config = dict(
    encoder_arch='transformer',
    model='contrastive audio-text model',
    dataset='read English sentences (LibriTTS-R)',
    train_examples=15625,
    gain_aug_db=6,
    n_mels=80,
    hop_length=160,
    input='log_mel',
    spec_augment=False,
    win_length=400,
    tokenizer='char',
    vocab_size=32,
    loss='softmax',
    embed_dim=128,
    encoder_norm='layernorm',
    encoder_norm_position='pre',
    encoder_activation='gelu',
    encoder_mlp_ratio=4,
    encoder_head_dim=48,
    encoder_fused_qkv=False,
    encoder_bias='none',
    encoder_qk_norm=False,
    encoder_layer_scale_init=0.01,
    encoder_parallel_block=False,
    encoder_dropout=0.1,
    encoder_inner_norm=False,
    encoder_subsampling=4,
    encoder_layers=12,
    encoder_width=256,
    encoder_positions='learned',
    encoder_pooling='class_token',
    text_encoder_causal=False,
    text_encoder_width=320,
    text_encoder_layers=7,
    text_encoder_norm='layernorm',
    text_encoder_norm_position='pre',
    text_encoder_activation='gelu',
    text_encoder_mlp_ratio=4,
    text_encoder_head_dim=32,
    text_encoder_fused_qkv=True,
    text_encoder_bias='all',
    text_encoder_qk_norm=False,
    text_encoder_layer_scale_init=0.01,
    text_encoder_parallel_block=False,
    text_encoder_inner_norm=False,
    text_encoder_drop_path=0.05,
    text_encoder_positions='learned',
    init='torch_default',
    residual_init='none',
    optimizer='nadamw',
    lr=0.0011,
    beta1=0.9,
    beta2=0.99,
    eps=1e-06,
    ema_decay=0.999,
    steps=5000,
    batch_size=128,
    epochs=41.0,
    lr_schedule='linear',
    final_lr_fraction=0.05,
    warmup_steps=250,
    weight_decay=0.4,
)
Rows from block 5 of the audio encoder of a small contrastive audio-text model, named by matrix and row number. Rows with one number belong to one neuron. Each number is 128 + 32 x the weight over its row's rms, rounded and kept within 0 to 255. All counts start at 0. Numbers have three digits each. After the name is the row's rms in percent of the matrix's.
After each neuron's rows are labels from the 100 clips, of 14976, where the neuron reaches its highest value: "strongest on" is what is common among them. Only what is clearly more common there than usual is listed. The data: read English sentences (LibriTTS-R).
# fc1: MLP up (encoder.blocks.5.mlp.fc1.weight, 1024x256), inputs 128-191
# fc2: MLP down (encoder.blocks.5.mlp.fc2.weight, 256x1024, transposed), outputs 128-191

fc1.406 099:137159167129159174106183112121064171148074146152165178138207172133142193152170084091182143111160074108157096112172169115153121160137140126124139083134107165120117180106141122074159137177134101
fc2.406 101:117152148141128170143154130164111202079094190147139103161136129138077114141164159138091143120117146137090079143086089161123165111089127143132159108064169173147125135081178122138124115156093141
strongest on: the word "i"

fc1.241 094:172166186083152094109164086143171178151140115137143066160136128161139174142114108083144164138091161160140179114173105095081106104164141131076150145077116181137117151063137105135132149119124157
fc2.241 092:147124175102117101115175136127112145118135201106079129153077175128123144106097084070115103101141078124090138093139085173122148114110118145097128074180137088130130073169144108157155101137088146
strongest on: text has "she"

fc1.398 089:133089125153131140106128156123120093194154195178147119137177188121171089119113102141103104161089126074108092117149134094158170179128172121096130138186087084092099111118141214139119146176151178
fc2.398 089:170090115130173094081121089118107103149113097167106132141114107152137136194120127090141170141118173153138091123101131057153125126081124114124120127128111082109105122115135106094130130084122116
strongest on: voice: female

fc1.480 109:104167111135176099123136104106150103123122115078090088094125116068159123159137090132158168118103124189103138094192169176128129161141142139087150132098078164216102110180102164117136089127107122
fc2.480 120:157164134160139101153074123155111097114172096084093119125085095153137103134105110111139133192145146087123086151169095122136135103091115137135099108093157112085105078166145100122112128114085116
strongest on: the word "i"

fc1.61 090:160170121133126156171143135064156130171144132208151124117095173089069104088128141104136047112116170088048116150124112155155152127164083080132154096120180123091134110097111179132155142132067136
fc2.61 100:145060127134073157068147126143107156112148151110123120116086032173112198134147066150101140111074155129088152140104127115130127151200145052143140161171146190120154181143152136123142109183140132
strongest on: voice: female

fc1.448 089:109136127085132062149129141085079089101182159101121103134088155121087122102119124112090135141168141168119126073144179146090117113086086098172155116154121102144127174083134095125134103072149069
fc2.448 090:166133126126185119157134063135099151199162098111146088109158152177136141150152136108114110103100106172138111142165143115074141105123091136125133125175099162072101103143153123108094113166102146
strongest on: the word "was"

fc1.205 088:103098085060111170138133142111157168140087139111176180150168132061126149049122104121157105181189138145127147178104102116159153164112118163194125130115132096123156116164140117148104134115147112
fc2.205 094:089094081152100139128150122160093132091102052116144096171140123186176155092194166174142205133147073131104115127159167151136121118132105102116156170077063114102158116136078071086086203132163121
strongest on: voice: female

fc1.164 101:092112120203140116171089181131165148114115162144102152106071145175121123076119142147132122124152171161136167085121098101147089115121071135171109106083174129123162086158108155180148143177152112
fc2.164 102:121156147130130103150153139074133142146118150087130165122091141178153102149164182103178123135129114157106120108161134117179120140171106122122087094142134101098131147135085081136141129136113121
strongest on: the word "i"

fc1.739 094:145134122099161110078113189125138187102174150103091106128109142148200153135111120157110144148203162128184098089127093082081150102181131172102125128145160121108188124123146191172101048168104108
fc2.739 095:052115141138182212116096081129113061217148104134094112118118091205070138149182105137128122140118144156087107160158127097146141126145153156142097085156082160143142089101195137150182171173124182
strongest on: the word "you"

fc1.577 094:103089081081196155189081158139105159153151142125120162144129199138103128150170181136191116121121137137143163060101094112168120134149086109179116138124161140157155162154174131159134152136095168
fc2.577 102:145116110082130150150155140145136121110085121115127180118115136152186162116114165077110185162184110139148117118169199136148129134182086210154103198118098102136118099176123133104130210113136134
strongest on: voice: male

fc1.759 093:168114115099175187113099156141161137112125065091161158106096151149146141171173173106120150081038155147182181089134145106139117098091095166166076125119155170170115161110134109115133081167064126
fc2.759 094:155136118188113109198200070100167139110139121142107105138164123137117098119070124159151119171155137093125134124109189125166153088137145135129058119140161157151100097165126143126155133120124093
strongest on: voice: male

fc1.490 097:179089183114148153147116155094083167097129110117098129074121144096098100073126127188079090115187088183085160139103155163165084104065072098149104142142120126098156116121153164159115119138128127
fc2.490 103:046044134126113156143127134170106108137124122128116113118108140100083140141142065076133131124171062089112144107142109125189101127142113172124142122103156148162136156118160168145060153143144139
strongest on: the word "me"

fc1.52 100:114144148093131157083125105146115147097122165147144116126144066123115125119082103160133082129126082160150134154144154175153110120146103201104158142125172162165227167085158132088130132105073092
fc2.52 108:109159150093072143179153148139153105101133070134110138130139134148129192158093118112101134095184121136131101130112126190130117213088124129141090159092123122135138151132177122136079084136121142
strongest on: the word "i"

fc1.280 093:143100184114121103101116119122117123090171151073137187087086107101113124130106185103079145102161118092113141088048182101087099074057131190077178154149122168141155133085129124177112084152171150
fc2.280 100:125099159124113121156174093200128119148131118103163153181093199109064161156103163078129148195121156120104125098112157184134165053163143080144108095137125075141164176054140204145112163119142109
strongest on: voice: male

fc1.400 089:115132119168207086083134177085179159122135137119084171126140144093122186108114159095126078110098104165140102087105082138113121142083176136083091169173185131148145164191086158067132152175139072
fc2.400 091:174123148080088111146073168151105109125107178195161121160108098166155120142123159122148155101161087140136107137145109113139092125196197129139144111138155087180134081075125123116130108102126164
strongest on: the word "not"

fc1.2 120:094151110126120177117096088109105152070123147172080176135102074148128116078159095087111186159156157091094142099233110157086104132109134093128134200126150150102153089098146186113150158097089165
fc2.2 120:096196148145098115072128130047166116176122172081193119180134177129158104160088087099110122129106164114083144125117130178133128174102159155116125138166140111124143183120114151118120086130084145
strongest on: the word "her"

fc1.259 092:135129118151119169114089147120092106083081173131092102099106160113125116151141119137132175134107087104124133081092082110075104126126110172095135185104145171133204195167174139099129133105093089
fc2.259 107:136108099144124119088117142126134141098162108122106143114082123178171122095112182143129135136109102132108140074156209057114144128123119147149095086103122094150150122151167172119206132148090151
strongest on: voice: male

fc1.197 100:120124155123124144123158089176167134079118158131133162174167120150180149098136198085128159146167125062067201115184161143143176115128116127114086207102093135105162066125094116120127162104148113
fc2.197 103:143184108131168123123171088116131133136168174079159136149080167125145184089164141082122134070134127103123159144057138062122125174137143162083085141129151103197109118133094146101134161180132169
strongest on: the word "said"

fc1.389 096:151119105136139113128087149118162125134180164123169180113096182083111146125152149086185078154058167141100146112131155158136135146163164121143141153146074202135074137112116116135146212103147083
fc2.389 098:174104185111130134129151170114087218096112148115088097166113084122170124152093089143104146057172047097129170161137135143148120147161110125125175118146188124130129133196066081084110082132170079
strongest on: voice: female

fc1.410 106:123088078086104093072175163157128093120108103136140181156170117136118168156130155101116123176082114179073102146164076168165071117125074183198114160122183151105207070093173139167127159132111137
fc2.410 119:126074180129170123127150102114127093122171082169151168093108122135108129108121148108129177107085168057078086134113143127107164157095098057135140119150150092117095142151111128130157182151061141
strongest on: voice: male

fc1.454 116:144120131130098147088121170105123148061117133095100134120135165136085179154138142090086111158140143129117145115146182083116101127109144182193110171122127178124160114153098185103145110084117176
fc2.454 117:051102117166133122151182141157146101126110148104172133101113129104181075092142072165100175179130164132156135085105106117158087168107073128139129106127122146112109107190061171046148096222139137
strongest on: voice: male

fc1.224 158:171043108114116082111138097091125155121093131155147121111092165114131107104132163131136140110119132147126101158109150109123112164122104161145172113141159086146129117156122123111255092124142148
fc2.224 109:128089140096117110120106090132118163109209083160152149131110159142071101142189209153148187102143108128058114146174147098136193110124140067097123134111145126085153109103119127140088134129104103
strongest on: voice: male

fc1.74 097:070130105163125110146114126194147080092087161099167167171108103092125148126155148134108073071168071106137143108145139078157102135166105114106085111145134170090133192123094133185151171183154137
fc2.74 096:112115162101121176174108073153105183124113135105146102162099129178092141154099169107193168129093103116152105110124145088137134136156123142170171140126118125143181156176188085087095207125122080
strongest on: the word "i"

fc1.306 091:093101162143146080167110138155164170169163145070082148108082139124141126151090172129102162138096120089128156110132166089152140128086166088163132158136080122120191107076166124122107101166084156
fc2.306 096:131169157102071074127144155105129158134115137121133135124133083153192143092145156056175110115113127175100160117162100116094175089183147159154110119155038117166082134099174149140090128189111168
strongest on: the word "you"

fc1.300 098:179118153138124140142129133128113181113132124119109100128116103145102144179138163119054173192087147128161118099121114118102146115061122187130198149072101158170165153166102168092104157104098145
fc2.300 098:148121126096114120102141136176120082132171132149092117097138075108138097104114082143121036163164076129154148118105066175125059122179095120130195176177090097113132098100098110131145152187175134
strongest on: voice: female

fc1.738 104:194120166135175142141127114080174133188140151073124144123162198110077123144186154118142112135129141079106094076118096096148110137197102153192113187086173173163106134136134152132126153119102080
fc2.738 119:181124184113094100190184128157091139114126112164102149097151064174156181170078084171189131144126065155112113124101214125195142115149114098128128105151125130125110155089133066138145168160136122
strongest on: voice: female

fc1.497 091:144119171134105101131163139107107177127092151126145158113136111135164111169117101173136159081081164146168174149141190047079192076154153117111112159118078082138113103168103145160106112142172131
fc2.497 095:103110128175111100064160133118106139140103187129094151107083134120091081138146089163139145106101078154072131150147045150123082144095129123127084126086146099106114065143151124162105155182151167
strongest on: the word "with"

fc1.91 093:123125113173174137080177120135164196084137155116139114148137189159132091069173089088174117117134072131170153172148165115120099148104130177086152156143163133140191100179136113142149160160121183
fc2.91 096:081139121167152126087121164126133105038115202145109121118112129130154130105118146167182184099130121165041133144097145120141146112188075171173126119150093143129148111097154104152147149151132193
strongest on: voice: female