Weights of a small contrastive audio-text model: 18.3M parameters, encoder activation gelu.
Rows from block 6 of the audio encoder, named by matrix and row number. Rows with one number belong to one attention dimension. Each number is 50 + 15 x the weight over its row's rms, rounded and kept within 0 to 99. All counts start at 0. After the name is the row's rms in percent of the matrix's.
# v: attention value (encoder.blocks.6.attn.v.weight, 240x256), inputs 156-207
# proj: attention output (encoder.blocks.6.attn.proj.weight, 256x240, transposed), outputs 156-207
v.39 109:31 41 54 61 51 59 59 27 53 00 38 46 53 69 48 44 62 65 51 61 73 39 39 39 28 55 47 23 77 68 38 51 47 53 50 45 51 53 46 66 67 56 63 45 40 49 41 30 48 51 41 61
proj.39 112:87 29 59 43 32 37 48 30 58 72 42 73 42 69 74 55 19 59 57 63 65 12 57 30 46 36 35 38 33 70 49 38 47 45 41 50 36 63 68 42 38 50 16 63 41 61 66 66 39 66 35 62
v.40 113:53 35 45 57 26 83 39 56 55 34 33 27 50 63 23 71 73 27 30 34 75 49 39 57 43 99 38 56 47 42 32 44 37 66 33 59 61 58 51 52 55 43 46 20 51 25 43 49 49 52 45 32
proj.40 104:56 49 64 43 27 45 27 37 42 43 53 76 47 74 60 53 30 59 64 41 36 36 56 33 37 34 52 45 42 72 18 54 38 26 37 09 38 41 50 68 58 48 35 45 41 60 58 70 30 69 60 64
v.41 095:50 43 59 61 57 53 53 40 64 24 66 61 42 66 64 28 49 51 50 47 64 40 49 48 34 37 46 21 80 59 18 67 57 61 60 31 53 41 48 50 71 64 42 54 52 61 34 38 47 43 80 47
proj.41 091:64 37 44 60 36 55 61 29 53 77 33 51 45 60 54 42 32 49 72 60 62 47 69 52 59 57 31 56 68 52 54 48 60 53 64 66 55 53 90 42 69 67 45 44 61 40 51 53 45 14 53 46
v.42 096:49 58 50 43 45 56 63 76 34 41 61 32 52 41 70 51 37 64 47 51 50 74 57 53 64 87 49 90 51 22 54 78 41 66 56 79 50 29 51 34 62 67 43 71 44 52 37 56 49 50 38 38
proj.42 097:35 65 69 60 60 61 38 45 39 34 68 37 25 56 44 45 74 66 29 60 27 51 45 49 57 17 65 47 75 68 52 74 48 43 53 59 42 56 57 67 53 49 71 44 60 47 53 45 42 52 48 33
v.43 101:42 55 56 33 80 52 15 65 37 69 67 55 62 52 43 64 63 57 63 40 50 50 59 29 69 35 48 92 37 61 46 64 44 30 50 71 48 44 54 33 37 40 63 34 67 33 58 38 45 44 50 44
proj.43 109:38 60 25 40 65 69 67 33 63 27 52 59 26 13 49 52 55 52 29 41 49 54 49 67 62 49 54 53 68 39 67 54 53 48 60 41 45 42 57 62 44 55 61 39 66 27 38 19 31 36 83 37
v.44 114:66 42 53 50 18 29 76 40 77 53 58 68 45 45 70 50 33 63 71 50 43 49 58 64 63 53 59 56 70 40 59 45 56 54 60 57 62 54 40 34 75 61 18 77 16 61 47 25 41 47 33 42
proj.44 125:69 49 47 70 65 42 75 71 30 50 74 11 45 76 46 39 80 35 33 60 27 47 37 38 61 30 49 53 29 28 53 60 71 63 63 47 46 60 30 62 45 49 68 49 57 47 33 46 51 42 45 65
v.45 109:41 54 45 34 53 43 33 37 34 75 63 50 41 36 70 36 52 52 64 47 34 73 63 70 43 24 69 62 49 50 40 59 47 35 56 38 48 39 63 54 61 65 60 87 57 36 42 75 59 52 76 30
proj.45 108:52 47 61 86 58 56 60 62 46 59 33 42 45 41 23 52 46 51 55 49 65 78 52 48 52 68 61 50 58 20 71 36 61 41 71 54 85 60 47 51 50 54 74 27 48 54 59 40 73 21 56 48
v.46 122:51 48 45 49 26 53 78 66 85 33 44 74 38 47 81 52 49 65 44 36 46 37 54 86 58 78 45 46 54 32 49 40 56 50 49 57 60 36 48 36 77 65 44 72 53 51 46 53 39 59 46 36
proj.46 114:60 43 49 70 53 65 73 28 50 70 78 37 42 72 39 42 62 62 48 49 21 83 75 55 46 21 76 36 43 37 59 54 59 47 50 59 50 44 54 66 31 44 48 49 58 60 47 41 35 19 52 48
v.47 104:36 57 44 73 47 60 35 67 51 40 61 44 64 28 38 17 46 62 28 50 22 31 44 56 47 64 30 54 38 40 67 55 60 84 39 34 33 52 46 63 29 53 45 34 62 55 53 34 33 60 52 66
proj.47 104:69 45 48 61 48 43 38 12 35 43 44 46 82 49 60 60 27 26 37 49 51 46 54 55 41 51 54 61 60 78 52 59 33 45 33 43 45 61 26 45 30 42 40 86 36 30 68 76 39 67 31 51
v.48 104:63 64 31 29 39 33 73 62 64 54 68 51 34 38 11 72 56 23 56 24 58 56 64 33 37 59 46 50 46 74 80 50 31 53 54 45 54 61 48 62 51 30 88 41 49 59 45 77 32 59 16 88
proj.48 095:45 46 49 73 37 62 26 54 68 36 47 46 27 94 52 45 64 40 57 53 47 30 36 80 49 17 51 58 53 16 76 49 32 61 72 30 45 30 38 57 59 51 55 56 22 45 37 47 46 37 41 32
v.49 080:46 62 32 39 38 32 48 41 55 52 75 38 45 45 43 57 40 49 41 38 62 57 55 30 51 56 54 61 45 46 71 64 55 23 57 65 57 66 48 68 66 44 65 28 70 65 37 51 53 29 59 62
proj.49 075:64 69 79 48 63 23 49 43 76 30 39 62 61 64 48 72 40 40 26 31 45 35 76 56 68 64 64 48 38 23 80 70 36 69 53 62 49 52 42 26 50 50 49 75 27 71 70 49 41 45 25 33
v.50 103:63 63 46 07 34 33 62 54 45 73 62 53 51 35 56 74 49 42 34 35 54 44 61 36 46 78 57 31 28 58 80 65 51 62 42 46 54 31 54 56 50 44 60 07 62 43 33 72 22 71 25 95
proj.50 101:50 36 62 74 67 57 35 38 61 57 45 35 76 60 52 53 70 43 64 47 41 34 22 82 65 45 42 66 79 11 28 39 14 61 75 45 61 46 45 54 35 65 43 46 22 55 52 53 51 47 29 34
v.51 097:46 76 57 60 60 38 46 36 46 29 60 38 29 60 54 43 37 81 28 48 41 34 37 38 55 55 73 73 48 64 67 76 55 49 48 39 70 59 43 28 47 73 20 48 53 53 66 49 51 57 70 45
proj.51 091:42 46 62 37 39 61 50 39 69 57 52 33 69 45 64 61 20 44 35 59 46 61 60 54 51 58 36 46 89 65 20 47 26 24 70 57 52 44 45 59 56 63 48 21 38 50 42 65 57 63 58 75
v.52 097:35 30 59 71 75 72 40 47 37 54 14 46 68 66 71 56 45 61 55 84 42 27 59 77 40 60 45 13 80 32 44 31 73 50 33 58 39 45 29 33 46 57 49 53 34 32 48 17 77 36 61 42
proj.52 089:48 37 25 35 49 54 66 49 42 63 36 60 42 23 51 37 53 46 59 58 48 63 60 46 37 65 64 40 51 62 47 34 79 41 39 59 52 92 58 72 51 58 71 61 58 46 60 35 42 49 54 64